config.yaml
encoder_arch: "preact_resnet"
encoder_norm: "batchnorm"
encoder_avg_pool_shortcut: true
text_encoder_width: 192
text_encoder_activation: "star_relu"
text_encoder_head_dim: 48
init: "torch_default"
lr: 0.0019
batch_size: 256
Rows from block 3 of the text encoder, named by matrix and row number. Rows with one number belong to one attention dimension. Each number is 128 + 24 x the weight over its row's rms, rounded and kept within 0 to 255. All counts start at 0. Numbers have three digits each. After the name is the row's rms in percent of the matrix's.
# q: attention query, key and value (stacked) (text_encoder.blocks.3.attn.qkv.weight, 576x192, the q third), inputs 96-143
# k: attention query, key and value (stacked) (text_encoder.blocks.3.attn.qkv.weight, 576x192, the k third), inputs 96-143
q.7 101:121109150131166079156124116117132096092156122095130114143109126071151157149112110128094110110149108163108141130135171107125159081108153161102138
k.7 100:145128128101149147130118158148097151139107109160129160097178091127115062118112162111155104113118116089126080113158122151141146144136085093144154
q.8 092:153161116139174094108119124153087140079135117100106118144069099084147133190123211106132128106095165145121109142129162131117159094148178178139122
k.8 094:127084186142147100115099164106110136121107117158119145132211158136151084110144119137130079149111120119128129118122108152133127174122135094146105
q.9 105:113142105139095166114123107116140154123115130169108101136162134156111118097138148107179141165090104078141153145136075154135083146154098107160106
k.9 099:125124142148131141119159106116135124146119151106106130151086139160140135144149084133106155118099160172132135127144134101138141125126172165098102
q.10 101:099132144131139131089145110157143129120165098122103123105144115118119145119149109158123164119104083120093136130135126144172096134132139139111160
k.10 107:145134105131104156145148105161119147179102126141155124110123106170110140157134154127134131133132155096109091096148128121128117111100143107107168
q.11 106:092104139146054161143137165123175083187102135088120145071144188131130156079138116161112142134142133113132121102120151138109107150130083090114146
k.11 109:138173104104125119108142129121170114114122131110162125157100123147132167146086128135102126128125148099130139140142120095122104087157144186121133
q.12 121:121111097114101112124118116070157102097109142119126097151136159114124160124114147079138106181099109080138165151152132118101122126158105142158095
k.12 093:127147162136190125100146117107102146126117136119079168126130099123139085126120096117107121099092135168135110126140146132130154153167141145110088
q.13 123:123110097113107107138118122066154099091111142119133101157133159115130161127110141078130100179106117095138164148155137112091132124152105142158093
k.13 094:129150158131193125099143121106101144120120133118077171125130101114134080121119098114110122100090133166137111129141145133134157154170136146115088
q.14 107:104121138124173105166125106120131121067167112144129091156133104103150143131126099124120123124125081160110155137148121126134137093096137145119138
k.14 110:146116105105126174139132136157104137166101128152127157102136102141095063120142148112158140114110136099131085111168124138149152132117111107124160
q.15 101:078127127134114132095130096132154120105148121129095112108134136108121150116135141132151156151069070097110144142140129132147085126139101136127147
k.15 109:154134136129122152124153101142106148191094150131121136126128102187130121153143125115123130119111166127120097104171130111123124129108156115097122
q.16 107:106122129137064132055132141132134123172099117079112142075119153101092155110142167124139140142102119079137114133089147120137091156166086106129136
k.16 113:134145150159151099109155097110128147129122130148116115146135120168163148163106124126091093129150137139114141115113134123090075139131167140113106
q.17 094:142111147114150099075118119142146111148125146088121175112134148119129127151113120146085137124133122115124117120145164107146116126182192154133130
k.17 106:126168149125120116142110130142093154121152119101125121086136110125148186156114123143112104122142130138117093121099155143108114154132107085121126
q.18 097:084111126141069130105129165119164102148084123073120159068131162079122176121119137136112149150102112116131112131115167111089120144171076098134147
k.18 105:141178120107163112108153109135147119126128121131131130161119139147149147162093137127120084131112155095112136126155122096114093125126153164109107
q.19 096:106124154142192089137135141112112118124147116098092109155126102144139116104130132116122138110173122165122138150129092145125140129123208146123102
k.19 100:121106108118128159141130138179134151121108110203153150095124134178124097144092131137118112120123118135137051116092105144131111133128116119133186
q.20 108:132121114134075161101135145131145118185084158124129165093133173158113114124118141143136135149111156092150103113122134130112101151164116106139125
k.20 103:117150153131120096114122130100143110099155140089123103158105155111157204137121092142104136130132128161132163151106135105110111122136144153120080
q.21 085:125107129128118119184106153113168089119109143087143172110145166071130169147100084167067130124132132156126122114153172101073168093142113127098151
k.21 089:144174114081170122118106157144141120105139099095135138133134118071130133128104154126162109122097147085124108148173124114147156122147091148125126
q.22 080:120142117126128121055137101115101154153117127139065152126129120142111099155108134102161143166085120134137116151138089117130084129156186147132074
k.22 082:132110162129112132120135107145099129138157132144115102092081176164169161149140097139139126136134152193126114122100133124113109168084137082108088
q.23 125:127112093114105109139118125068151099098107142122134104158131162117131159129109143078131096178109125095139161147151137110088134125151105140157093
k.23 095:126147159132193122100142122104103144115123133119078167129127103112136082120116098115109124101092131165138116131139143133133157155171135148118086
q.24 093:113102153120115096141114143085131112118125128087165139111137126083116156118134092123095107118149101143124133123109166096123166124120097110109136
k.24 093:142168092114171120126143122142117130122126095143106152106140088115133097138102168097135093109153122094117098124135150145114121124161095125141150
q.25 092:137134128131076150136126152119123125186093142113150169089147162125091118125133116150121130133143159126158108108106133114103137143149108094109124
k.25 107:122151128127149089108133141115163109078155111102130106154105147095164187129109134135107117133141130128124156151107132106124119115150121164150110
q.26 091:147142117131170155130140123160140131130139126165099131155140131182146104136117133150127150133122143128121130124166092161138100133143188151139124
k.26 097:113117140124082159152110141143136134131137148104164107125099156126111169131146096163127168143092133148138122131122116113152143120100139121113135
q.27 103:081136107142113104110128133135135106106133092093080120108077142038125165155113199119147139134082121113118121143104173117105122111147080151117139
k.27 097:163109173127176124097149116122114145171083145171125139154186119164141064132133134114131097134108143111129147100174108106106112155104160118115095
q.28 084:128123133127089137127117160108131119166092138086147185084153154105091133130134109154100134133135146136158106113116146106095153146169111097109129
k.28 095:129169116114162094118134136140146110090155096103124116137105134094171185142101145127113102129136138115112123147115136108119116115155114154142120
q.29 101:093114119152060155105147150135154101187087133101091131085119186150131135094135156135144134144121158094147112118099133146113081144143095104129129
k.29 098:130124150125112115102140117107147118122126154137135109167112145163148152139103101145107140127149139140129173132113105109108099125125164173106102
q.30 105:137134160126158120125139143180109136145161111103135152105108100122133127138144112172099144074159143170112098105111142126153141121094156135093165
k.30 091:129118097120087127149105135153146123133129112149175101115149137130115148130125172132149120152164117075114133122114110138123097110103110100146173
q.31 106:121109143118140095116123106132148124098162105116126110142137114089135171126130099124106122125128079120099153136136152119161122102112127151114141
k.31 111:143141113135139153142138110148095164164112121147125145097149079153108074139124160114147123117132141097115087094162137146139139142123107094115160
q.32 090:146109131108183105155103125148150105087148149115140170140125131100158138180106107164067128109120131141115123109174169115131159092145170163124157
k.32 099:133164131111137123139098157138098138130144124082124140094162101067117146123140138126158129122121140109132101136146153140131159140136091092130120
q.33 091:141130112120074183161137148121139140135106140168180113126143126160126120102138103130144110128134141116133126115120124142124140152094053087143142
k.33 107:119139097133121112123132118087166084129145142078124124169107130079112141100147127122131159131142114123137202155138133113125144079145141182132122
q.34 101:105145111151091147156127171137126118133128107105121118097099137093114145126150181135140132114114171124141108114096159139100147135134073106118141
k.34 110:135111135135162099098144144106164109115095124150137135181161145124144105116123144123107112150109133094134177132145097101131103112144164176144103
q.35 102:147101141114153078155122149114120097121124137089155148136092133091144142162103112123079098106165151170128113119123186089102186107112144147110128
k.35 100:130144127109157105126104155121109133095144104139118146107177107078124095101103157116147093122144091106134124139122132158116136148155075099159128
q.36 084:174127120121172127130123137153137123139113146132116167153127146167143109160105133153081130126142170142131115113170124136117129127167214157140109
k.36 093:108135152116116126143091161125117138094163130087145115109124147080132173121123100163128143135099121154131120139105131135144152143135110121125114
q.37 090:163148111123165128092127109178103147143134129151096123150094121165143092157123183126148136121123165106129114131132110151153098123135194162146115
k.37 098:110084180159090117131100138104119139123140150130142108124151152135129150113149093156118150142135111169142153129090116139124125156103139101125105
q.38 117:133148159140155148118138129190104160158152110138118150102127093145127094127151118178128161078148133158113099110107112151170121130106157118101162
k.38 094:127105098127061135156112135152154113139134124138178088127126154145121174137140155143146135155163127093119139125115112123126100103086123110139170
q.39 103:148120136123177100183125159128116103118130135109151158147098127112156126170102104149081100099169171206129108108137166104090190106105170151105132
k.39 103:132132116090129124138095165139128112093144110127144128114155137068113116100116153126162116137128098095132129147123116141132143126135081112161142
q.40 095:138118127123164135215117135103148108087130148160156136162151128138153124142096065146092115131138125182127137118174121118087167101110138132123131
k.40 101:130146100076133153138104157147135105113143126087135140124106133061102127107131137124171151122088126113136112154160131119160177110139091137136137
q.41 092:088136127136072161086143104125142146130127115145108096101150125139105140081153129110179156152086077085127144146115102146156074152123059103138131
k.41 100:141127116143114145126159076125136129178103144132123126145100119194122130151143122119116143123130161132120130108152136105119109109111177144096133
q.42 101:153122130128135102133133161145107117156122118083137149119080134102139134155121143132108107090173188151134098113100168110106162117107143140112138
k.42 100:117112140127137091122101154117141118083142107167150117135178142099133114108101156126133096144160090105137165144092112150114103136133106112164132
q.43 114:161168121126178113141127102116065172098128139168139110170121068142124083147118141096169122127125126169132131149145072131114156113104177148132092
k.43 101:117072138126111139131096140131128106125133121149107120123126167113132104100159114127149142126116105166127125136109122149144157138108118121149127
q.44 098:146109139116146090159119164107122105117118130085158154135110126090136149154111102128077098107163150177130115118127176092098191117124136136111128
k.44 096:130152110103164112131109147136120123095145097132124142109157114075127101111102163114150098127138102096129120139126133147121135132157081115152140
q.45 091:171133130126131146133121145120106149138085159135157116137123121190130104111140155105134105122147168125165117125118110147126142138127139104161088
k.45 095:093111136138128101122100141084143115083151118118109125139129156095149140108126091149105123125143088164131167155069131146128130130162133164146108
q.46 087:135153117141147103103121124158101120156126129099082150112091139099139118173114194132127136116118164137125102138126142134115112099154197163115113
k.46 092:121098186134127110089106169117134143104113119162142107133166165140159140128107110157114086143116127133126129124098104135129117169112130113138098
q.47 088:109111140122089107126111141087129121117107135086163141100127130071107157119134118112113110131126106129135126127101171094112159129132074103122132
k.47 094:144165110124183099111147113117117119124127105129086151124147097116147101134110155093131086112153129108114123128139151141102117132164115139136120
q.48 100:141137124105110119135105115129146149109143130134103101127155133171159142121164077083100096155155108122129156134139104143130093111143112121140118
k.48 097:148101149132123164140134177133128162106104138164140163110128135137161102129144115135096101126142133113140083122120178120135106130098124145108152
q.49 096:105099156126120154114124133119112125130089141150143168106134110103111125093121128159096139136124074192140118108133118161148131096097163137098146
k.49 084:116157106175120115112113128116102126147123126113118076104100114098124203112126170111139113128143127132101135137122142116160119089130101130125110
q.50 105:155156096122136103143130122131147123129172118113117093159129147156141128162138121103155117128132182066114145142125131101106123157158105129159115
k.50 085:138098153084136141144140127147152130108133136144140181151153141159132051142133086140118139129109133123149116118134114141095137166123144121134146
q.51 094:161169125122126136167112115153141148116171110124099094132167131175157138148160069095102104129149150104099149139135109120125108134159098109153127
k.51 085:141092120098142138139142160142160155109108140178150186129129137139159080145132100132124116134119144088152095124120157114102126132100126132115145
q.52 102:125181132157114157153140139155116151127144097097123111113174098117177173147114127096087122087142132131105121147110150106130108125186088107159177
k.52 103:135112098113183067122141136127162119148115131168128155136094119122167122144148152110150119131091154067149116123125163096109134082126161144123081
q.53 094:138138121106110120105111105125137169107124134150105097116136134154150121124177117071130092152140108115143148139127109163138099114139097104136115
k.53 096:151114165132106166138141185119139142102114128143131151123138143170177124120132107151086105122158135136153097119134170126145103156104144149113160
q.54 098:126168116124113141110140116146121187119126110139140103103146114111143134144158158084131095122108128106135127139105136151142100123158061072148159
k.54 105:146121134125136096122154170100183092111134113129121134143117158189202146128117123160112100131152164121155144126164149124135133133118173157135125
q.55 109:113120115104148128149143118147137131139155149172144173120102129125064072109150146174162158147074135119133101094126139165127160126077160136102151
k.55 108:114120138143097145101136116133155119112113131140110084140141172166117149120098129129177118139179129122096183151130084171117128163172112101153142
q.56 094:139090133105117113119101126094143093131111145140111136157122152165131128114131094130116125162162100156142164119148096133124125114121189174114088
k.56 107:130135154142107191142113140159069171119119137132138132096136109095090116110158120117094137115124104148113064120097154137148109135115078116111151
q.57 110:164143104119140089139131117121153113114171128118110089176111154164139123156130125104160116141132172080125154145137123102099129149150127150145091
k.57 083:135102160085130157143136128152138139110131137147138179137160136150125053134133085143114143124115124124144106113127115143102132178127130109135154
q.58 098:176151141119135130154129120150122098090156137142112123173096131136107113130117166143147158124116149151124128128144129123100171118135209184119123
k.58 105:100121127111141124132136093158125146148101145171131147101132114110089083120102116122196156123132118082124093095090104138094119166181100063135139
q.59 080:068099119130138119079135119088136135164090144114148136101119138075102149113102159121160134116124103112158119144107136118129112144104090118137126
k.59 073:150153148142118099128112127090103088137167103056126105159123115138112147131131154159080126125119127202122162132150105117163135108118168171141130
q.60 116:086118126147136110115125161117115129119098119081127108103124125135172183144098095104093083114152122147133121138140128101131112142138072109135100
k.60 109:165140112133131154130120130094095134122145107145110118129134116090117117117128139124092141121117097148125134148125149104161124099089151169099130
q.61 112:125101128114122095114105131108143121105116135108113098130123148164159160121135083094102084152154105131140153136151110113127104122130118134126077
k.61 107:149122146132111189141119160122091161115130126147125141113144115104130102115143122132083124118139107147127095136120164120149113138095122154104160
q.62 101:121136127112107127113109112123137164105118133140109112113157125149156148113165103081102098148148084136144150136133104160136095095139107115134128
k.62 106:148122144155122148132135182114121150117104126154130141103107121132170144124141136139092104127150134124136085120126193104160109109101138162105143
q.63 088:157175122118120136152115107155142159125176111131101093133166127165152125149168092085120115127142153089104148142119115131128102138168094101163142
k.63 085:139092134101142124145149161145176138107112139163149187138127145163170082144134101140122114133121153094163095116128150125100129136106140132123137
q.64 086:113149121143154119135153138169117152129143121099152096097104122106126128149118147118138104099097163088130094133115161107129127156125058077138138
k.64 096:139114118115125108122146119094181104124141104125108120162149163164143117127073135159132144142162124131144195149151105126108128141143189151132136
q.65 084:120173122159142154145156139165110158138148114112137132107139104094118127141118145146140143092120162108114092135102156115129138156136077093143164
k.65 097:126118104112156061113138103105184070138129121121127134155112153158134136150097133144170133136109152097139177128142095119103137104143165137131116
q.66 099:167172114136124163124165089150114174103128112163147117110145111099118088133159165112149118133089148095127113129122132164137122102132096093135153
k.66 119:118129128117133083109157138110181084123133122121125133138120153179182166128106110154150098126138171108151171115158118124118143161141145116150133
q.67 119:088140129150111129113124148123123146132104112084122107096159115129185188142115105090081097107159112138127129141121133111139092132163061098152138
k.67 103:164132112140147114131126152101120129131138116137128130132109120112148133131151158129089120126107127130134117134136171090163123068089166185102106
q.68 086:123111112125112139127135118110146172161113106144179146102197126141144123125147069118092099165126113094131137121115130137153054102140071074142160
k.68 110:136118124144140109108129178112160103105155122108131127148114155155212184139157120123073073134128174145148162155169170131149159110078132165148111
q.69 094:127124132104108129120105108121140154112127145153110123119154124152140130104166094096100115156149076142146151127136101172137094088124139132123131
k.69 108:141122151167111155132130181129110159116095138149133139093104123127164145118142142132099096128154133121125075118115191113155103113107115145113144
q.70 091:146129119138149109135149138131127097139144121110136119154091143119116111155100166151174143111108187098118114134122154086108157170132125135132107
k.70 091:117119136078134126135129089141142113127150129111130139159167137145098079136120092133142159126107119138138156128138071156086146176150137097145133
q.71 095:119135137123106149130107119126132157113113129141117133107175115144150155108157082103076106142156077154130149125135100161144097089137124119131146
k.71 096:137134116165130125125127170117115147129108130152132130097089113108163167126144154117113097130134142111124089127119191094162114075099119160111122
q.72 100:101087152133123140108131142114111118129078141139146168107114114099113126097106142164107138133119081188147109113137130145144138102095159138090131
k.72 084:118161110171118125112110119112095124148131120106113068108111115093115202109125166114135121123147117142102148141124131120161122099137108130127112
q.73 097:141159151160115153135103134123101099107126099091079101141152102118172164149125131106103126078157123151104138162135109112131158132147130141123121
k.73 111:133135084099160103141118116147102145147115140159131157115093070069121114137150132099142151124061122095148077113118142077097138090115125120100115
q.74 087:099111131120108119085115127097124139111075135131119128113125133117149168114135139089107093145147076172161149135135105149132117100121137137125117
k.74 084:148156140166115154126120146103085138133123106122122104099113110110120162106138154129089121118139111158106103118119171107194100100113139157103132
q.75 105:152161098120133107146127120137148131127174116116114091152137146158144132160143113095150114128134176067112146142124129106109119155157098122163119
k.75 085:141095150085136139143142132144157133106129136148141184150150141159138052144133088142118136131112134119150115118133119139097135161120146126132145
q.76 088:115174130162141144160139159168106121133157104074123114121132101109151163150087143134115140067132163126101096144110167081116150163155091117146163
k.76 101:132105091102177070128138080125164107159120120158124143147114126112100091148112148123181158138094122073141151133114102112088129088154168134113095
q.77 106:150158096121134105143128120133149130128172115114114090154134147158144132161142117094153116128134178065115147143124130105108119155158098123161117
k.77 086:141096153085136140143141131144155132106131135146141183151150142160137053144134087142115136131111134123150115117134118139098135163122149126132146
q.78 084:122082128110116114095108116076149098138105154146113155153118147135111124096126128142147155157153095154146160127140107142121139115109194179115093
k.78 096:119149164147104173146101121153065145133128137099150121109135104107073134124169133124099136113113106170097087111104124141164111130128086116125146
q.79 109:102163126140111143134128138140121169132124105103136115095179109129171173142133111088084097105140117129119129138113140119140091125172051082156166
k.79 105:150118101137164089124138161104155120128129119154126136139094133130183141141142151127108109136119146105144128138146175096139138066095165180111095
q.80 107:108107132148141136116149150124111104152101129127159169125101120088098113126092172180146158111104137143130096114119151122131156136108154138110142
k.80 096:109158110139128099115117087123115097148151119088112078138126121117099170120118149113153144129121121147112172139135089139130143120155122115146102
q.81 082:145160119150143130153142134153123129133154104099128099133124129130139129159115135123153130096125188078103113146114155085115136169156085103155123
k.81 084:129104118071151103139145111130163112123143126133132169163151135146125069150119089140139151132097136113174145128139096131078152156129157126135131
q.82 091:124137135156148118138128158140104122112119106075131084117114132148155166161098092117104081096147164128117119147142127081126128158141074099134097
k.82 101:154130096097141140133131114100104136129146105145112147137145112088103083126097116127106161126110096135153128141121132097118128121093147155100145
q.83 093:136150147152121143122114113122120105115138127118087130155131106087132143125128187125148179086137124143111137149121131119109176126139159162126132
k.83 101:102137109112155082140124099142135127168106140130140142127097084095112129145145142119163159124084124106119094099122106110106135096154136106118099
q.84 104:138129120099119131094130094127132163129127147167135116119112132109101082113188182102166125147095126098148129120109132174142124119109103100118131
k.84 117:115123166141095127134160162115177106116128119096128123138137160188170154126114117168116113135180145156132145119156123151127126162142154124139146
q.85 093:098184130147111137137118143157128137140173112100088140135152091114171157133131157106116168084159127147100125137087167105127145154187131135156173
k.85 096:129106130134158096143136123157175130147091130169137144125097133132127104147153159118158150130095125073119084118103141129107105076150154134113084
q.86 101:128078122107132112085121100094142129137098159170133135137095154118085079102157145137182136173121112111164145116128103165133140125073146134106086
k.86 106:123154169147071166140120143117109113107144122065132111130151139158118161112125107160080128119155122202114136121152114147161118166117113129138165
q.87 085:127090129099112120095123112089137114121109158168128157145119133120102109099138144143136143165119080163153147113145106170135131091098194173099118
k.87 092:115156163174094170120113133150078137131121145110134096102120120126111168105145148121121106114148119151094109115115132145169107146144085099142140
q.88 094:104109152122113150110116125121117142121091140146133152101140112115124137092132119131091128141133064188147128115136110167150120089104152130106144
k.88 085:125152114181119123114119142111102134142116121122120086096096115098131197113125171119131110127151127129103124133117157111172112086126108141117115
q.89 110:142131113111119162137141113139132150164147126182158168117156114120083058121161123164147161148093133098120107107110136176151119125107133111129178
k.89 124:113115133134118100115135137151166098106133143103131116147120168182163172137127121135146092142136172120133170137159104154107148147142106110160125
q.90 104:140154125137132164188148139161131124153172109135146161131157111124107114128108126181116174108107154120091103110119150120123137133135139127129186
k.90 108:105108093115154074111132102143166122141116144139137124139116142135136135154127136103197115147118153074131161138125094139088150109158117103152090
q.91 104:163153103123141106149131120130149115127180123120114097168122146156131116160135121117160126128129182070111145139128130102103131156152121141150110
k.91 083:132100150081133142142138125154149133111131140146139180147155139157129052140133086138124140129108132119145112116131111144090136172127132110138147
q.92 099:105160109133141125154166162173117147120142122109174138106111115120121144151087151147120115106090159134138080120121177103113128146136092106149178
k.92 106:139110119133150100097138081107174096126141117142107095138143167160115107132075136142183136143152127100126205142131085150123137136169163126129112
q.93 106:072126122140141132140145144146133154166146124118153154087143110091117125124125132147124147103111134101119091114095170127139118144115068088136178
k.93 110:126123106142134092115125130103185094133142124109118098166119165161160159147124155131134112151135143136122197157157119133126141083130170160139090
q.94 102:156101112112131124149145131118136122116109130172158164146132158182103104126119069167110117184121132152129134098161093144121108099118192156119123
k.94 097:134136141143124172090117124145077143098142145142118115104147136123120133105116092097132098113146137126123138131114132156156129181121058093151154
q.95 097:178125137108114126139112106126133104099137139166101124175119140158122095121147121132138149157141123147126158116147102156118145100130204175111108
k.95 094:107123148122123159140133127170109165125096154159147156094132116121114104113136097116146129117131123098125062095093135140114109165142078072136154
q.96 092:071165156122104118145117153120107103080110152107090101111150137113147168088179160102143092116125139130164144118145153065120175107111115114146096
k.96 092:120142074143111154122138128120157100150095133142119161135128156153121146101096114156125116151121137136129127111137148136170099170120145122136061
q.97 094:124092146090098138143148144123154098142143109094170140121137173157100136103120079157098134084113174097134105113144164136131106108130133130109142
k.97 101:130137134124133132108117106147119139142112114108109135140170088166150105127085130096150107108096121164129185146155109130124121129153116144176098
q.98 102:131121142145152104115105171117139102124089177107073149127112147121146141130114143131130108146156114166135130105122139063124146155152145144125124
k.98 104:073130123165076141140122135142180112105110139144137137108098159144100174114145137142128117132130161129130128114150134151156112150176100090115110
q.99 107:084165104129127153172140103150102158106149118148162098105141102112118133125128126121159128102095128080126132141096106121121127121083059085139166
k.99 111:193095130112138110128132140107114101122166119111106104174142080146160127154129114128099127131155081126124143159115119135100121100085176167144115
q.100 112:127168116115090152128135083141126146121175102161146092143180117121140116126172138112135148126114141055127157154137094186127129116119110119148116
k.100 112:148127115098178126128125125127073142139149132129125133159129095130174077127097139135129123133107101139122096136112149126139155119082154177156130
q.101 116:153157111142123161121125085127109177152147121171151114140161080144132088142146124119156158117140121100132145143108065223166099123124118130130130
k.101 097:164114123074158103134119112134104115141145134117133094141154138122154107143090157108146155133112118131123094128112152118132175084115160141140157
q.102 108:139093154155151146110112155135116157155085143114121155099110095141111120108109122151119141110147094175129094117095134155176098143152143123116154
k.102 104:128122122129094112130123103136170100141100131109125088103166185120102179140115127095155145132124167114136163112152121130135148120168113076110119
q.103 085:132136149109080155123130128110125120110126100111155091126200103167166145086174112115106119103126151086150137152153140185166121106136130127140105
k.103 093:137135075103159145121125100141111128165094141128123143129143132145144112111057134121150124126082122149140125115147143122180145136110128146177084
q.104 091:123172144123094133125126156141086140102118151107105093131126098097114141107169186087172102127125150089127124134095127143140146128101064128136118
k.104 106:109155077142109124116137096111143097136130114116130141131156138137116113127092122081154147169136124135113165145118157162145136106135148148185070
q.105 100:106111130147134123138101158117158084141102133127096128130145127154196155097094137145121123109166118141131129123138145090128113176131158143143153
k.105 095:121138117131124167119110110135171149091097164145144126128090149208130157106105142142146095091094143133139122119167135117165141155159087086127120
q.106 117:139089155156157140117114161132117146151082147108120167097100108136108119114099118156118134112147102189127088112098144136165107144149141123105151
k.106 108:124120129135086111131125108136173100133103129112127093102162180120097180137126128093147141129132163111136163113150120134128139122176111074110122
q.107 098:149095117131165086116129155133141112133108145115107167134052165109103120167089150143127118170123126172111109110127154066086148152134147142117129
k.107 101:086131160174092133134129153118155142091143129136142133102103126106095137133196128126100123132160136106122138135114113145096101127156096106096160
q.108 108:165111138127127137092114101115148140149121104141128126139162104186162110114149120135101171135144113131140137138152100214165090128164187146134114
k.108 106:122130108092173147134115101140107163149093149144135112100144167113131117121078150130166145120069142134147096102139132095179180125118093108122144
q.109 116:124159099094105102136143106124142103101167112139134096161140159122145141148153141100134118153104158079126162141165118109081154114110120138150103
k.109 105:124140130132165149125133150117086162118154126147132168147090073132152075116141124164104113130129090142120095144103131126126109136084137180142138
q.110 094:148101127126178096118135135117134136119097145126137170122078155147108112165113106136113117164107115193134119106141132076108146117150162129126118
k.110 111:106112152159094132140133171129149123123130126129121125104122140086103162131187126151095127131151154118130118116121104131107094132142111110073151
q.111 103:086152118142128158172130137134125130146158149116134144115142149096103134132100093140144113092151149110138125104096118107119118131122061109098164
k.111 108:162114168107105083125111133150125078115155112110118109172147103157173147154135124119130109120157123140125152156148118140090129127155171132139113
q.112 105:164119150118098138083115123118135132136114104122123104135169101178163130101171139119109153138138130113133137147148115208167103135163167141141106
k.112 105:112145080109165149126118094136116151152099154139138133101144159125127112120070140123165136137072132139145121110147141116185175126114088119149110
q.113 098:190107136140140124079100143131148137173102146121081157139109125153135109144126151136134165158171121146123121115116104180145100180176167158120125
k.113 101:079146127132117130141108099145145145094134142138151107094138166119109131135120161104163142147108154121135130121146131142144180099172083085123160
q.114 102:144146127128093146108118132151122148152136130121107113125139113131123127118149164121163163127141150070115125127093094197145104165131091128126153
k.114 107:120139101117139121122113085125124128106151132123140111138160125147141100145087145092160142153111106134124161155135143149135172082133127135169118
q.115 099:181088147124147106076112131120165130154097125121096160135110140181142111137136130146106173161145114173133123113153119163142107150183206154125113
k.115 117:080140125134130149140121117140142165116108140143141117087133178097099138123132147133152143133096165123136113106142111111153155126154077084087166
q.116 119:129094152157154149121118153137114156153090140118130157098106096134106115108099115155121137107144095180126090116095140145174101139141135117111155
k.116 105:133118125129091110128125106135170096141100128106124090108167180122101180142120127093152145126129165111135167114149121130126142121171119082111121
q.117 093:095146095138142154182145085126122150127167116158183126124152114111114115136097075139139125095116122099132138135108103128131115102085077105115154
k.117 102:194090165094139094130127146132096107137151117113112108170127078142170126146141129132103123098152099131124112139116118112086112119106179156137149
q.118 087:118138141131116135134097176148147104112120119101140122113159129151202163105115132138103090119139164131114122133146179115104145173161117107159162
k.118 089:100118090148118135123116113135144146105115162127135128153109113180154152134099118132142075108113123116128140144160127150164155151166091138129092
q.119 095:059133135135119149180131127107120106121141123127148098120166100122143159081111091128122105067140111127142133130134151092153115090090107118130141
k.119 095:183124120105133131108131120131138108162085121125107139155128133179139154118091106141145122093126131143134144114148123088135111166121159127142082
q.120 102:082170142163123150155100148124117112122133159142087110125169110102176161095137133115134097102180111142154152121139133100137135126132110123137124
k.120 102:148127118111117112124113118141137091147101122141124136162099169157154173113107120155151112126135154130125112105141149106152134178137163113102086
q.121 094:132126117152164117139121084096131121134143123171126138158116123129129099163106116136116138137134093185138151134151106112118134099126190154125102
k.121 117:139135157113142138135128163130115155143118132144130137110098135114126128119157129158104127105132145114133054101100134089114116157116129110087175
q.122 102:159093147127121141113120154099162095141112117108131137137180127167191139094129104136068101118173138133135125134170181168160116143169168145125102
k.122 097:111128103108143139126113097167131134145069157141140144110100168146123138091075151127164110094076152136141119093175138111189150156163087112146113
q.123 094:116143118122140151158155097117113151094146126137183121114164117104122124124133068120115083105104129101140139141136135124148152070104090100118108
k.123 090:177081143103138088143137149135095083173125118107113125162123101103152136118132123137098126111156116134117105116120128111131091140101191170138110
q.124 106:134098150126125107108112191121154087126091152087094144120120150131157161108115140137100103135156130147124112111136185082128133164163145140133136
k.124 102:068136107166096152129124110141177127108094144140143145103105154153093159113123128136147109122114152130137173120170124153165123147176074098131091
q.125 099:142131130111105158150137180130124124130147139087172127128147131119127146114116108130115077098142179092121105126114174145136130143122062118118144
k.125 114:118126126126106089122119094144121095119132120104130135157134089166147136143103130074149112126138117136112189152157136158123134114169131154186087
q.126 094:125113122114128141147142093139135143161160098120148121126112124144090112143112096141135187104113135108135111130122089186142081113122129128096159
k.126 092:165126166096155102116109119117094137131145105125123097140181100109147104156133110103131157114144101133133157158115092085086151089102142131125156
q.127 098:133147112131136166153144079111104169140142117162177114131161092160119094135133086127159147102120130103145143137113064186162103102104113121123133
k.127 087:198103142069143105132120130136098106153149119110112096156159112134168120143107151118122147122126111141130099129121131105116143091109174140145153
q.128 109:128075125121155095127139172121150102122094134096138155114075155130123152134082117142104092142113119168114098111133190046112138137130137127126143
k.128 104:101117147179090138129139147124174128110115119127132137105103127121081163131178110139108117112154136119124175130141096136104085132158091108106124
q.129 101:135097138139148105107108182131145108146085170090077158114081144121128149123095150140135123136153115160123107100104158076127119172147132139121157
k.129 104:088133135167081131131119114131192117093120139132135120101125162136088172133146123122144129135141149122133180129158115147128127125180087080112115
q.130 109:143090138126127113112133148116153077148132124118120137159128154133148140119117136137075104133148130173115128131174185125124132131149196164127100
k.130 099:095163135140141146113131118144127162135078144139144159091091160121099116083110117135152118101096159122130103095127140107160127179150083101107151